From a checkpoint of a small audio captioner: 39062 training examples.
Rows from block 2 of the audio encoder, named by matrix and row number. Rows with one number belong to one channel. Each number is 500 + 50 x the weight over its row's rms, rounded and kept within 0 to 999. All counts start at 0. Numbers have three digits each.
# convs0: first 3x3 conv (encoder.blocks.2.convs.0.weight, 96x96x3x3), inputs 9-17, a 3x3 kernel for each
# convs1: second 3x3 conv (encoder.blocks.2.convs.1.weight, 96x96x3x3, transposed), outputs 9-17, a 3x3 kernel for each
convs0.7:500506500500470574500500512500500500568500420500500500500500500500500500500500511445423550485487599500500544500500500500500500500500500484500500500500500439518500458500500500540500515500500486505465443500415500500500500520500500500410500516500
convs0.8:505380389500500500500495503422500500500622500500500500500500500500500500444500500500500500500531500500500500500500500500500500500500500500500470582500629501500588378411500500500500500500500500500500500500500612500500500500500500500500500453450
convs0.9:500488500500500438500500500507500500500500500500500483506500500500500500500500500446471508500500500546500500500409402500500509500500500500500363473500500500500500424500500500500500500500500566570573500500418500500500500465419413500421244247247
convs0.10:500519500500500500500500500560530500500500500511500500666666500500500500575500604500500500393415426442500500500500500422456500500500500500500500514500500493500500500500500500500441500500540500500500500387500500365349500500500500500500502603570
convs0.11:500500500500500500500426500500500500500500500500500500500500500500500500412369397500500500500500500500439495500500500500500500500500500500569476536488500500500500500500500500500467500500444461500500500500375500562500500500500500500500500500500
convs0.12:500509500500500500484500500500500500385500500500500500440500500500500531500500500500500500429459500584518491500482500500500500500500500500500500500500500500500500500500504500500500436500369536500500500471441500457441600425500703627592675500417
convs0.13:512500500500500500500578500500500500500419392516455484500500500500500500500500500500500500286500500500500500500511500500500500500476493500500500500500500500500500419500500393413464393500500500500500500500500500481500500500500500500500500544500
convs0.14:500500500366500552462500500500426360646500500500500500500500500506500500530553571605591500500500500500500500500500500500500500500500500408500500434500500500500540500500457500500426500500500448500500500500500549500500500500500500500500689654500
convs0.15:500525526494500500560500500491479629368417500311411446500493500500500500500500500271500500500500500500477532500500500500500500500500500500500500500500500500500500500500500504501515500500500500500500500509480500500500500596573587536459660597500
convs0.16:500457500501507500689500422353500500500500500500672451572515500532500500442500500441500508502425500674500500500500500500500500500500500500500500465500500500500500500423484500500500500391500500459566500500692500438412473500500500468403500486500
convs0.17:535500500500500500500500500391408385500500500500418285500500500500500500500494500603566397500500500490500500500500500500500500500500573500500500500500500500500500500500500500514500483500500500500500500500444603571572527513500383325500455345500
convs0.18:500500469684500500500500500500500500500704535617508534482500483500500500500500474500500500500500599500500396486500500473500500500500500585594500500500500500500500473500500500500459463500500500500500499457427500413500654500500377500541487487500
convs0.19:500425500500500500504569500409500500280500400446500684500597508500500500500500500500500500432549500500500500500500500500500500500500500500500500500500401500500493500500519500500500575500428456497500500500493435500381500500525500500440596500500
convs0.20:438410452500500500500437500539500409617500471635500379432500466443498500440500500525500477525513500500500497500539500500500500500500500500514500500500500500500500477500500500500500464500459500500432521500500448500500604500500613639500500651500
convs0.21:500500512554500375490429500693500500500528500537500500500500500500522515500500500500385500500517471712500438500500500500500500500500421500500466500500500426500500481558554448500515500500500500501515500500500500500500500500500500500470500500499
convs0.22:500312500500500500500500500500413500500500500500500500500500500500464472500500500500519500500500500423500414500500500430500500500500500500440500500500644610617615500500500500500500500404361500645630500500500500497460416500500488500500415500500
convs0.23:500500500493479500500628565500500500500500500347500448503500500524500500500500500500500500454441490500500500500488435500500500500500500500500500500500500500500500500500500500469476500406500500500496500541500500500500500500500500500500554580541
convs0.24:500500500500500398500457500500500611500500500500500500457500440343337500404365354540500471500500500500500500342500500500500500540565536500500500500500393500500500531500572481500500500427500426500476500500518500500383535500500500500500417482500
convs0.25:500500559387500500419400500500500468500500528500500500500500500601500419500500500500500411500473494500626363500500500582500500500500500500533500500500500542467500500459500500500500500500499500450503500500500562500500500427411415500500583500409
convs0.26:500500500519461507500500579500500500509500385500500528493540538394500500542577592572557485500500500500500500500500500380500500500449500500500500500500500500500500500500462500500500481507500532529500541500500500500500500500500414500427522421378
convs0.27:520500500509522500500500426471500652442500500500500500500500500500500557500500500500500500500500500467520500500500500500500500500500500500500382500500500523500500500500497498494506500500500421390404470500500500500500615500500481505500323385467
convs0.28:394442490500500597500500500500500500500500500500500492500500445500500500474514461544500500500436522500500500500500500500500500500500500500500500449500500500500500500500500500500500500500625500500500568519500419353500500500500533555579500500588
convs0.29:500500500585500500500500500500500618500500360500647500500500500500442430500500500578543460500500500500412536500500483500525500500464417500390438500500500500500395447430444500500500460500508500508500389340399500500500500401369500500500500500500
convs0.30:500500500310384500500500500500500500571500500500500536500468367548557500500500500500500500500500500300500500500500500500500500500500500500500500500500500500500555406436443500500590500500500500500500370407500500500500500500500500392328500500555
convs0.31:434500500500500500396500502500500500500500500317453500500500581500500500500500500500500500500500500500469417500500500500500500500500500500500500500500500500387500500500518500500500479500500445447549500500500432349340500454534484500467423424432
convs0.32:428500440500582500452500500500500500500500500500500500500500500500500500500500500500500500500520500500500654500500500500500500500500500500500500500500500500500500500543500500500500503500500500500500498500313500500352436467500500500500740694500
convs0.33:500500500500500589458500500500500500500500500500437500500500500469522550500500500500616500500500500500588576500500500500500500500500500500500500500500500500500500500500500500500500500500500500500500500500500500500500500500500433500418487500453
convs0.34:417500376500245500500500500500391500710560500684500500500500605446517500371500423500500500500500316500604662500470500500500500500500500500500500463544573407500500500500500500500500386500500500500500500474414475500500500500500500512489504500474
convs0.35:500500500500500500425500500634500500500500500500500500500500500500539495587500500500500500500500500500462500500500500500500530500500500500500371500473500419506512500500500500500500500470466500500511500500500507500500496500500557554500636652500
convs0.36:500586571443500500569500500500500312451503415500500500500522502500500621593500500500500500500401500329327500500500500500500500500500500500500500500500564500500500500499500500500500500500500500500500500456481500500500500500500407500378500500369
convs0.37:500513498416434500411443388683500500446500500500500500500500500500500459500500500525500500500485500500357500500500500500500500500335500416429410448466500500500500500500500500500500500500500507513475500500509400380500391381339500500500585570560
convs0.38:500500500500544500500500500541488500500500500503500500462500500500500500500429500544500500500500500566500500500500500497500500500500500500500500500500500500500500621551592553512500580531535500500500500500500500500500341406424426470470405479467
convs0.39:500500500564500500500417500551519549500500577500500500480508497500500500454500449500368420500500500500500500500500500500500500500500500482491500500500500500500500466500500460500515470500500500500450500500411500500552472483474500500500477469392
convs0.40:594679639500500500554500500500500500500500500492500500500500500500500500500500500500626500500500500500500500500500500500500500500500500516543500500500500500500630500500500500500500500500500500450500561500500500500500500500500512500496489500439
convs0.41:528367500500500500500500500500500500500542500637500500500500500500500550500500500500500743507500500500500500488500498500543535403450457528500500500500605466500500414500454500500500500500500500503500500500500500500342504500500500500500500500500
convs0.42:500528500500500500479563602500500500500500500500500500500656500500500428500500500506500500500532589500500500500500500494500524500500500405399500472500500500559603500500500500500500585612587500500500568500500500500500393402365500384324427425331
convs0.43:604559500583500500500477500500178500574434507445500505500500500571570500500500500500445498407500500500500335559500500500500500500500500493500500500500500500500500435500500401500500500500500428485500494506500500500429500500452500500500550591527
convs0.44:318397489746500500500500500500500500500499278581500497500500500553500500500432421613500500329500500575500500500500500500500500500500530500559510500491500500409410500500578513500500500500558500500500486446500500500500500500474500500500500500499
convs0.45:529500500500500500499500500614567500431471500512441379500500390500500500431500500500500500500500500500495500500500500500500516500500500500483500500500500500556500500500498500500520500500484500500439500500500500500500500500500629547500500500500
convs0.46:373503574500500500500581500500500500561500500500500487500500366500589579500500500500500500500500500500500500500500500500500471500373500500455500500500500500442500500500500500500555500500500500500260500500500500500500407500500500500500500500500
convs0.47:500500500500500466500549478500500500500500500500500500500500500500500500449500500500500500500500500500500500500500500459500500500500500500500500500500500475500500500500601500500500500500500500500525500500500500465500500459506500504500500500500
convs0.48:500542562500500500500340500500500500500500500500500474500500500500500500500412500500500500500500500500500500574559500500517491500500500500500500500500500500500500500500500500500500500500500532527476486494511500475544500500500471500500500500500
convs0.49:500500500500500500500662500361542500500500500500500500464406366500684714500500500500500630500500500549500500500500500500500500500500500500500500500500500500494500459563557500500615630586587500500500500500500610662697522510522500500500639500500
convs0.50:500500500500565500456397477722500500500500428500500500500500500424430469500500500500500500500500500522557500500500500500500500500500500506478500500500500369431443500500500500500407500539500500511500500500500500500500500500500500500500500500602
convs0.51:500500500500500507384317500500500614500500500378500474514500500611613500500500500500500500504500500663500673500473490500469500500500529412500500500500500619619500511526499500500561500500500500500500500500589664551566500601602500500500500500500
convs0.52:500500500500500500521500606500530500500500526500500500500500500500500500600500646500500500411500500546500500488508500500500500500500477654500637577556559495486500500500500577500500588585519390475500600500500511517500500500500500500500490501494
convs0.53:500500406500500510540500500500500500500500330500530438500500500500500500500500500500500486500500500500500500500453500437500500500500500500500500500500462526531500500500500500500448534529500500500500666564541500500500500500500500500490500500500
convs0.54:493500500500500500413500500489457484500500335500500361500500500500500500530534574500500500500500500500500500500500500560500500451446479419431500473500500500510500500500500525500500500500494609500500500500594704580437500500518500500500549500462
convs0.55:570500572500500500500500500500460500477421500587345438500500500500500500500500500500501466500419500500500598500500500482468500500500500549500643500500500500500500500537500500500500574584500500522500500500500660710500534500500500500500667500633
convs0.56:500500594350500500500500486500500500500500497500557490500500458500500500386500267500500500500500575500500391500500500500500500500500500500500500500500500497500500574500586500500535487500500715570500500500500500500500539569551352359500606500500
convs0.57:500500500500500500598500500500500500500500500500500500634500500500500500500500500500500500500500500500483500500500500500500500500500500500500500500500500421500500500500500500460500500500500500500500500530500500500451500500340500608500500500368
convs0.58:500443471402385468488500452461500437465500474589630500500500500500500519500500500611500500500473489542500500500525504500500500500500500365507542494500470538500656500470500396500500480500500500500500500500500500500500500500500523500500415500500
convs0.59:500467561500500500500500623675500500704387394588500500500500500500500551406500500500500500500500500500500500500500500500500500500500500500500500411500445500417500500500601500586500395500500500500500500500500500500450500500500500500500500500749
convs0.60:674500500514500500472500500500500480500500500472709500500500500500500449500500500642500500500500500456500500500500500500500645500510500500500500500500504500500500500500520500500500500423417355467500500500500422500500500500500500500500500500500
convs0.61:500500500500500514500500554500500500500500471500500603445497500500500500500500500491505500500500500565500478500500500500500500500500439500408363500500500500410500633543508491500500530500500526547552500500500291500500500500500500500500500500500
convs0.62:500500500651557572500500500372494500546500473500500616492500500500500618500500500571606542475500422500500500500500500500500500500500500500500500500515500500500500615624500500500500453500500690500532518500500599500525500500500500573491500419500
convs0.63:500500500500500500533618500420311500409500500500500500500500625500500500377360371500500500500500500500500500526521519500500500500500517500500500646588500500500573527500500523500526500500500500351500500500500500465493493500614500500500508445447
convs0.64:512750715500500500500669574500500500739500500500500500494500525500500458500500500397500500500500500500500500500500500500500500500500500500500500500500593500500500547554536500500500500490500500398361500500500500500500500569500500588564500500500
convs0.65:430500500500500702500510500500500500500500500528500500548500478585538489342500500500500500500500451600500500500500500500500500500545533500500595479478535500500500500500500500569573500407500484522500500500527631594539469511550500410500500500500
convs0.66:450551500453404500490500500500500577500571500426354374588508500642500500282500386500500500500500500438500500500616500500500500500500500500500500500500444500500546500500500516531502500500500500500466500500500500500488500500500500541500500500500
convs0.67:500500500500500500500500500500500500548500500500362385500500500500500500500500500500500500500601500555500463500500500500500500500500500500500500500500500500500500500555500500561500408410500500538512500603500500500500500500488353500500500500500
convs0.68:500500500463500500500500500500500500450500500440500299500500487500500500500484436468447479500500500500500500487500500500500500500500500500500500593651679500500500481481500500500500500500500469468500500500500500500500536500500500390376582533500
convs0.69:769500522566528500571500500500563500500500658500500500500500500500500500500500500500546500461511405500500500500500500500500500500500500500500500493409436560500500500500500500500500500500500500379500500500500500462400604607500500500533788754689
convs0.70:341500500500500500533500606500500500500500500531477539500500500500500500500542490500500500500500500500500500461500500500500500500500500500500500500500500500500500500500567500500598516500566500500500500500580526541500682664500500500500500492447
convs0.71:500500500500500500303418488500542500610500500609500592500500494500500500500477500500616500500629803500520500500500500500500473500500500500500470500500500523500500500500500598500500459480432484500500500500500718605402500500500480442339500500500
convs0.72:500446500500500500390500500500500500500500500541500500500500500500500500500500500500500500500500500488500500500500500500500500500500500500500500322425500375500500570483500500500500500500475500557500500461448478500371500500500500567500453440500
convs0.73:500500500500540500500500500500500462500579517500500500500500500500500500500500500500500500431461500500500500500500500500500500500500500500500500500500500500437440477506531458500507588500500500500500500500431500500500500500385500500500500500500
convs0.74:500500500603496500500500500500500500500500500500500500492500469438500500500507500500500542500500500500407774500500500500500500500500561500529500500500500488500494447480500500500500500500500500500468500550500500532513552500548500500500500500500
convs0.75:473500500500574500672500704414415401500500500500500500500500634500500500500500520500500500500500500500560554500500500500500500508486488452435500500500500500619601500501500494500458500500500500500498500500582500500500500500564500500537500500340
convs0.76:392500500449500500470466528500500468466500772500500500500500500500500500500500500500500500500500500609603500500500500500500500500500500551500503500532500453500500500500500616588500500500500500506524500500500500500508500500500436406500578642500
convs0.77:320500521483500500500500552500500500589500500500528500500500500320500500500500500500500584544500500500500500500500500500500500500500500500500500500500500534500500500500500444500500511522471500500542431500442426500500500500500500500500500500500
convs0.78:500500500500500478587500440482467634500550685500539594500500449368359426558500473500500468500500500375388447500500500500500500500500500500364413500500531500462500464500523500500472500500500500500676500439327357500560500500500512500500500500500
convs0.79:507380500376493695540500500500448465445535500456500500408500500500500500500500500500500500521313500374400467500500500500500500329500500500500500500500500581500500500500500500500500393432500507500500344398495500500386500500500500500355660500500
convs0.80:500500500535593500435500541500500500500500500500533500456500500531534500500500500602500500500500500500669720500500500500500500500500500403500500549500500500544477621599578500500500468500500500500500500500500491449500744722500500500566500500469
convs0.81:500500500618500500359331500500500460500459500500500500500500500500490408485470500500500500500481562552500452500673500500500500500500500509500500383500500500500526500602500500532500392500500500500500500490481500463548500500474534500500500500500
convs0.82:500500500468472500386500500500471500500500500431500500500500500425500500430414342500500500500500500459500504679683654500500500500500500500500500500500500500500500568601571500618500437416400500614604500418381500500500500500500500500500500577500
convs0.83:500500500662500535500500500500408500500500500500500661445402386500500497435448464463500500500500500526560488500500500500500500500500500500500500500500500476392328455499500500500573500500500500500500500500543500500303500500500500500502499500500
convs0.84:500500500500500500500500500266462500500500500500500427500500500500500500500500500383500500341500500500500500595500500500500500500500500500500500526500500500500500410363500497500500500500500500500500500500500500383378418500500500504483539500500
convs0.85:500500560437411518500500500495342416500502500500500500500500500500500500554500500500500653500645500500425500491500500500500500471500500500500500500500500500500500402375358500500500500580518329347355500500500500500514500500500500500371500500531
convs0.86:500523529521500400454519476500500500500297500500418500500500500500500500500500510500540500478498500500500500500500500500500500500500500641607500500500500500500500505544559500500500500500500729666500500540500283230270500638500500500500467496500
convs1.7:500500500500500512500524580500500500525500584500500489500500420500500500500500439500597500500500569409500568500500500418491500500500501447529500500651500572558500509491560500564623500500625500524597481500626500500500500500500500500544502500527
convs1.8:500500500602607696500500500443441500500487425500500500500500500500500500396449453500500500500468500500500500500500500500500500500500500397369500500500500500500500500500500423397408500500500500500500500500500500500500623500500500500500528485500
convs1.9:500500500514390500546537542500500500515500500500500500500500355500500500500500500444500500500500500500500500500500500500500500500500500529507427500500500500500500500500500500500500500500500500500647500500500556602500500500500500500500500500500
convs1.10:500500500548502500392422448500500392579500375455500500500624500500500500427500500482434500512482514492410500303323365500500463500578549500500500500350357409500342500500500420500455546500500500500395500500514534475500500435457500500500500500543
convs1.11:500500500500510500439406451500465403414500661500500500415500500553531623445500481500500417515500570500485500500500517293291383500500615500500479500390500500520591500500495500500500471335323500500500500500458500500500403500474658686700500500500
convs1.12:500500500498498500403442538384494500683500500749500500500500494500500500500500500769500500500496500500500549500500500455500500500500500500491516500524500500500399500500500500599500500500500500500500500477398500500500500500500346268258500500500
convs1.13:460471449500500500452500417438500500500500657500544553500500436500500500500516500445500500479479561500500500500495453500500500424452566500500557492500443500500500524500500500409500421500500493500455500500500500500511423507500609500500500500500
convs1.14:417402500500500476500500500504500513716416328395500500500312281453500317517500500453395318500536490500500500471494389399500500500500500500500500479428481500381500500500500500405500500563600487500410571500500500416500422500500500500500500500500
convs1.15:500500500297357445547500567500416402500500500500500500513500523500475500500500594500500500574502500500500525500500500500500513500495475500500500500500500500500500500500500500500500500456500500500500615500500383500312288500289500500485500665500
convs1.16:500500477500444500355401500500666500471343382500549500393396500500500500500500500500500500578492500500500303500704500594500500500377500500500500329327500477379500622500500500500500524534500421500417500500418511500500470500500500500500427500487
convs1.17:501500464500500500500500500460500402500520402500500500488541500500444382500500605391379304500500500618538500379500500423410417500500391500500500714500500533473422500500500605578500600653652500500500500500500500500500500500500500500500500500500
convs1.18:500455500500500555376498500500500500500500691500500393500500562418500500344500500398500500583500500431465500500500500500500500500500500466500571500500500386467500500500500500500500467428446500500411500500481500500500500500500500500477500500500
convs1.19:500415500500500556500500500372500500500530543500514500500500500500500500500500355500500569500500500500500579500500473500500500500423383500500385431546500500559500500500640525457500500500500410500494564500500500500500413478500500500569348421500
convs1.20:500500500397433494500500500500500458500500508500500500500500500500500363500500500500500500500500500503500500500500504500500500500673569516500500500500500439463500500500500500500490584500500500500435500500437535500500337500402500500404500500500
convs1.21:500500500482500500500480500500500499500500500447389439500500508513459500500500500500500500609445479500500569368491500500480500452490379500481500507500500299338500500500447572500465569572500500500500570510500500500501500500500500500500500500500
convs1.22:500500500500500563500500500707500500500500500500500500500500500500500500187500500500500500500500500500500500500500500500500382500500500500500500500500500500500500500500500500500500500500500500500500500500500500500500500500500500500500500500500
convs1.23:411444521500490500500500512375425500500500500500500528500500500500500500500500613409436500500741500500500500500504535500500500500500500500500500500500557409436478500627659500405500585719500500500660500500500516527500500500500500500500517500500
convs1.24:500500500500500500551500500500500500528448500500500500500500500500500500500500500500500525500500500500500500500500500749556496500500500500500500500471456500500500500500500500500500500500500500500500500500500551500500500500500500546500500500500
convs1.25:500500611500500500500500500271424500546514489619500500500500500641643500349500513500546564500500399500500528500500532476499500580500500482500500313500500647500500500500500469500477500500560500500548500500422500500544500500500404500456507500433
convs1.26:414414482521500500421500500500500500500500602500500500500508508440517500500500500500500500500500500500500500421470539439437445500500500605500500500500500500500500500500448500500500518500500500500500680500500500500658499500500500500542500500500
convs1.27:472495455557500500500500541500413500461504500459561500500500500500500500622500500500500500500500500447493446454445492495419411425390392500500500500500500500500500500500500408500500500500672500500500518500500563500500478493516500615652500500500
convs1.28:500456500500500428362500500500500500500500500500500500514500500473609578500500390500500500500500500500500500260500500500500500445500500500500500348500500500500500500500500500500500491482443500500500463500539500500500500500500629500500722584518
convs1.29:500500500500479500500500500459500500500500500492500500500529445500389500426551486500500500500500500500500500500495500595500533774622500500500500500500647500500500500500500500500500500556500470500500500500500500500500500500500500500500500500500
convs1.30:500500500500500500440500500500614771597500500458500453500500500500500500500439500500500611500500500500500500500508500500500500415500500500500486500500417500622630438438500500568500500500500500500492499500500466500500419404402467500500500350391
convs1.31:500500500378408500500410459500500344397500500500500500500500500466500591495534500500500500500500500500500500578500664602500500462500500429500500500582500500500500500500550500500374500500500486500500500500500462370309525599500500500500500500500
convs1.32:403480500500500500500500500385500702500500500702534500500500500652500500500500318500500615427399414388500500342422500297388490403454494500500611500500500495471457419402397500500500500500635500597534497466439500464525500500500500500500500500461
convs1.33:500500500500500500500500500500500500500500500420345500500500500500500500500500500500500422500500500500500500500500500500500500385500500500500500500500500500500500500500500500500500500500500500500500500500500500532500541535500863849500500500500
convs1.34:500500500578500500409500500383500752500341500500500500500500500500449500500500500683500500500431500500500510500415500500449512500528500500500500500500500500500396500500392407500500482520542531460500500485500500628557571500641500500418500500500
convs1.35:477500500500500567500500500403500500500500471625512500500500512500500500441392376519500500408457456500536500397510500435439508577500574500500535498500500512537525500448398500500500476558500494500469500500500500500500500417468502500500488532494
convs1.36:440505451500500500500500500500500500500500500435482500572614564500500500500500500500500500500500425500500500500500500500520500481525500500500500500500500500576500500500500455430500500500500500500500500500500500500500500500500500500500548498370
convs1.37:500419500500500500500500500500500500500500500500500500451452437446465432573616500500546500500500500500500500474500500500500500416404417500550541500500500500326340451433406500500500500584541500500500500500661500500500500500500447419500500516500
convs1.38:541500500500575500500500621500500406500500500500460500500500500500500500500500500570436500500500500500500500500500500500495500500500522525580500500500500500500500500500500500532500415500500500500500500500500500522500500500500500500500411480500
convs1.39:500500500428500500500500558605469473229500500500500599500500500501538500500500500500500500629500500547622500526500500500500500500500500500534500479500502552619500500704591500500500500630560500500500500500430413500500500428500500500500500445500
convs1.40:344500500500549500500500500500385589500500500500500432576500500500500454500500369440439500500500500408500469500572515500500585448500415451481444431500500500581501500500478572500500556500500500500500500627500500500660494598500500500500500500524
convs1.41:500500500500500500481500500500500500500500337500500500500500500500500500500500500500500500500500500500500453500500500584430508697500500500500500582651500500500500500500500500500500500500500500500500500465500500500500500500500500500500500500500
convs1.42:511485559445497511500440478500477418415500611495521500500500572500500500545533500369391401500500500450404500403415427317413413344392426500500500500500569500500500500500562547553549546518500470500505509500460500484546432500435500500584500500500
convs1.43:500500356500500500500428421213364500500583353500553454500500517506500500501506435628624500490500500500500500610500626549500500457500500500500500500500500500500500500500430510473500442500500584500605500500369500645500500500500500500500500500500
convs1.44:488496434500500537500500500375500372547614500500500475500500500500500500500500500500500500500500500500520448658500677500500500500500618291500500500486431500500500500500500500500453500500500500500500574500500500500500715500604481449500500500500
convs1.45:500500500500500500500500634500500500468500309500500500620500500500500500500500500500500500500500500500429649592500500500500500540500500500500516500500369554645500500589554596563533500500500500500500460500500500500500500500500500424500500540500
convs1.46:500500500334500500500500500500500500448500500500500455350500500500500514500500500500500500500500500500500500622660500465500500442500500500598500500500500500666565476538500550500500500500500500500500500500500500500500500500500500500546307500500
convs1.47:560500500500500500500500500500500500500500393454500500500500500503500500709500500598500547477416420500454500500500500597500568500500500500500500500500500500500500500500598366506465500500368500483500500500500500313326338402500500500385500500500
convs1.48:500500500500500500500500500377421500500436500500500500500500482500500500500500500500500500500500500500500500500500500500500500500500500500500322500500500500500500623500500500500500411500500500500500384500500500500500397500500500500500500500500
convs1.49:500500373517500500500500500377354426528500600500500534500500500499466396500504547500500654377500500500500500500500500500500500500500536500449419500500500500500566552491441500500500500500500500500628500500500500500658500500500563522507500500500
convs1.50:521510500500500484500500500500500500500500500500403500500500500500500500500500500500500500500453500473500500500462500500500500500500500500500500457448509500500500500444500500500500500500500500500500500500338500679500662500500500500500500500500
convs1.51:500500500562594500500500500252275424500500414529526500439456500460500500500521500437433500500500543315500500510500500500500403592500500500500500500500500530511500500500500500500500500500500479456500500434500500559698458514514500500570500462430
convs1.52:500500500591675611500500609500459500500500543500500500500500500460500500400500500500500500500500500500587565519444500500500500500545500500500500514569500500500500500500500500500565500500500500500500429500500500667500597500500500500500500500500
convs1.53:500500500500500500500500500500393332388377500500500500500500376500500419500444500500500500500500515500500500500522508500500500500500488500500500572500559500500500500500500500500500443500500500500500500500500500500500500451500576500500500500500
convs1.54:500500500500500500500500500500500346500500500500500500500500563500500368500500500500500500500500500500500500500500500500475504500500500500500500500500500500500500475500500500500500500500500500500500671500500500531500500500500398355500500396500
convs1.55:500464500424482500495500485359500680500562558636500450500551500500500470500500500601500500500500500500500500564500514500500500545469497500500500500500500503500500460462500500500465500443546500500374500500500372500608500606500471452472391500500
convs1.56:362304293500500500500500500500500500518500500406500491500500500423411500563500517500500500500500500500500500500500500500500549500484500500500500500500500500500500500500500500500500500500500500500500500500500500500500500500500500550532500500500
convs1.57:500405381500500500500500500500500500500500500500500500500417488500500500500514653500500500500500500500500500528500500500500500500318096500500500500500369500500500500500500500500500333500500500500500500500467500500500500500500500700500500500500
convs1.58:500564540500500500453500566500538507462500500500532500483500450500500500483500500411500500485500477605500500494589500500500424361500500500500500487480500500500500453460500500458500500363500500500500500500465479500500500468500475500563500500500
convs1.59:500500500500500500500500500500500375500500634500483500500500500500500500560500500500414500500500500500500500500500500500500500500500500500500468500500500500500500500500500500480531600500348500500500500500436500500500500500500500500500500541500
convs1.60:500508500500500500500500500467500500500500412466500500639500500486552500477500500500500500500500500500500500600500500534500516500474500642491525500500457676500500500491500313500500500500500500475434534523500446484406500500500444521454500500466
convs1.61:500500500500500500500500500500500443500409500468441421592500500500500500500500500696500409500500485528500500500500456500500500500617566500500500471418500500500482500500500500500500534500500503463526500500500380500500500500500500500473500500523
convs1.62:500500500500500500500500500500500500500500500500500500514500500500500404500388355500500500500500500500500500601500500500500500500500500500500500500500500500500500500500500500452558500500500500618500500393500500500500500500500500500500500500500
convs1.63:461491500579500500500500500500500500500500500500500500637500500500500500500500500500500500607500513500326500500500378240264500500500382500500500500500500500500500500500500500500500500500500500500500500500500500500500500500500500476500418500500
convs1.64:623500591416425436500500500549500356379500642514500500500498510483502508500500500500500598500500500500500500500500482545556500500472500559572500500500500500500528507500588500500500500500500500500400500500500675500500500500500500500500333328343
convs1.65:526500500500500500424363323287456752500500349501493552500500510500500517466500500500670500457408500500500451500500500452461500500487446415446500500500552500461453500524500500500500500500500500500500500443442500500500500500500500500500500500500
convs1.66:405500500376500500604576540500558544500500500500500500500500586500500450500530578501525500500500500500500500500396500500500500486500500635626500500500500500500500516512500500500500500569500500500562461500500500500635500500500500500500500500500
convs1.67:500500427500500478481500586500500500535446405500500500500500500500519500500500500580594500500455475534500513500500496500500500472500500500500500500500500461489537449500500562500609500500500500500500398500500615500500511512450500500500500459500
convs1.68:500500447592625559500500356380500500500500500500500500528500500472500455685661800500500500500500500500500500500500500500500500500418514500500500500732500500500503500500500393500500500500500500500500500500500500500500532500500500500500500406500
convs1.69:346326500331394413326500500500509376500500500500500500500500500500500500500511701446500500502500500453566474596567500500500601500500500500591603515492500500500500500449500500500500500500500500498500500500500500487441384500500342370500500500500
convs1.70:437553500500500500500500500500417408589435500361397500500500500481500459500490500500500432583500500500500500500500362500315500440500500485500500500500580500500500499483500500500500481500500500500500500500500500500500605500500500500500500500500
convs1.71:500500500500407383500538586508500515500368500500410478500500500500500500500500500500500500500500464462500656483482500500500500500500450500500500500500500525561500373402500352406523527558500500500500500500326500500655419413394460500500500500551
convs1.72:407500500500500500500500444540542500500500500500500500500500500367500427500500500313500500500500500500500449500500500367500543500500500500500500500410395405458514500500500500500500500500500500500500500500500500500500548500500500500500500676500
convs1.73:500500500691500500455500550500500500462500511500500500500500500500500500500500500500466500500500376500500430500500500500500500500500500500472500481453468500500500500500500500500659500539522500564500500500604500500500500500500500500500602500500
convs1.74:500500500500561500500500500424459753443419500519500500500500500500529500500500500619500500500503669500500467500500500500647500500500500500500479354532500500500404402500529503500500500500500500500500500500500500500500463500552500500448500500500
convs1.75:500500500500500399500500500500500500500500500500500354194500500500500500500500500455500500500500500500500500329285500500500500294278321500348383500500482500500500500500500500500500500489500500500500500500500484500500500500500365500500500500500
convs1.76:500500500500481500436500500500500500500500500488500385500500500500500500500468514500552500500500500476500500500500500500500487500500500500500500575500500543500500500500500421507692500500500500500500500500500500500500500500443500500459500500500
convs1.77:500500500353500500563500500500478500500481500581500500370412500500500500500500500476500407500508500500500500500500595419500439500597500500444501500500500500500567500500606500500441500500500500500500500606540545500545500500500499500460632500500
convs1.78:500500516483602500399500500446573527500500394500290500425500500459434500500500457500500435500500500475500500500500500500500500500500500500500500500500500452500500479500500394500466500500375478531518500456500658500422500500500500500611406500500
convs1.79:500500608500497564302404562335384557481500500640500490500500500500512419324500500655500500445500500500516500500500500500500500435500480500500521444500500453500500500500500500505577500545500500500581524500500500531500551500500500500500547567651
convs1.80:500439480500563500500500468500500500500410352500500435500500500506476500500500500500515500500455455500500482519500500500500500500571513500500522500500500500500434500500486500542500500500500519500500500500475500500500500500500500500500500457476
convs1.81:500500500500500500546478500379500398500500500500605500420500500500500323500500588466344500500500584405407500536513500490511402500500500500500411500500333539458458518500500500500500506427486500493500683495545500500500500500500349433500500500500
convs1.82:500500524500500500500500500500500500500606500418445500445500500500357417500500426500500500500500500412500500500574537500500500500500500354500500818787897500480491386500500500500500444500500500500492500500500432500500500500500500500500500500500
convs1.83:500500528604500500500500500249274524500500629595492500583500500500500500500500500500500500475500500525478525520500500434500500500500500500500500500500546500600500500507532500605606500305500500450400465518481500500500500500500714500500500500500
convs1.84:394404468500500500500500500327500500559556500589500453552500483500500441500529533500500500500500500496430500500500500500500500500500500500500500500500500506500500500500500332500500314500500500500500500500500605573500503500500436500500500500695
convs1.85:582500500500500500416500500635500384447500500500500636500500500500500500522500500393418367500500500500500609500373361500500412500500461475422500454441500500450500336500500500533549431443423500366369650500500568500500500500500445500440500500500
convs1.86:500565508443500500500500500234315610582462484500500387500500449500500500500500500500500500500500500570500500500500500500500500500427500500461453500500500500505381490494500500500500500500514557500500500500500403500595448500464500423500500500500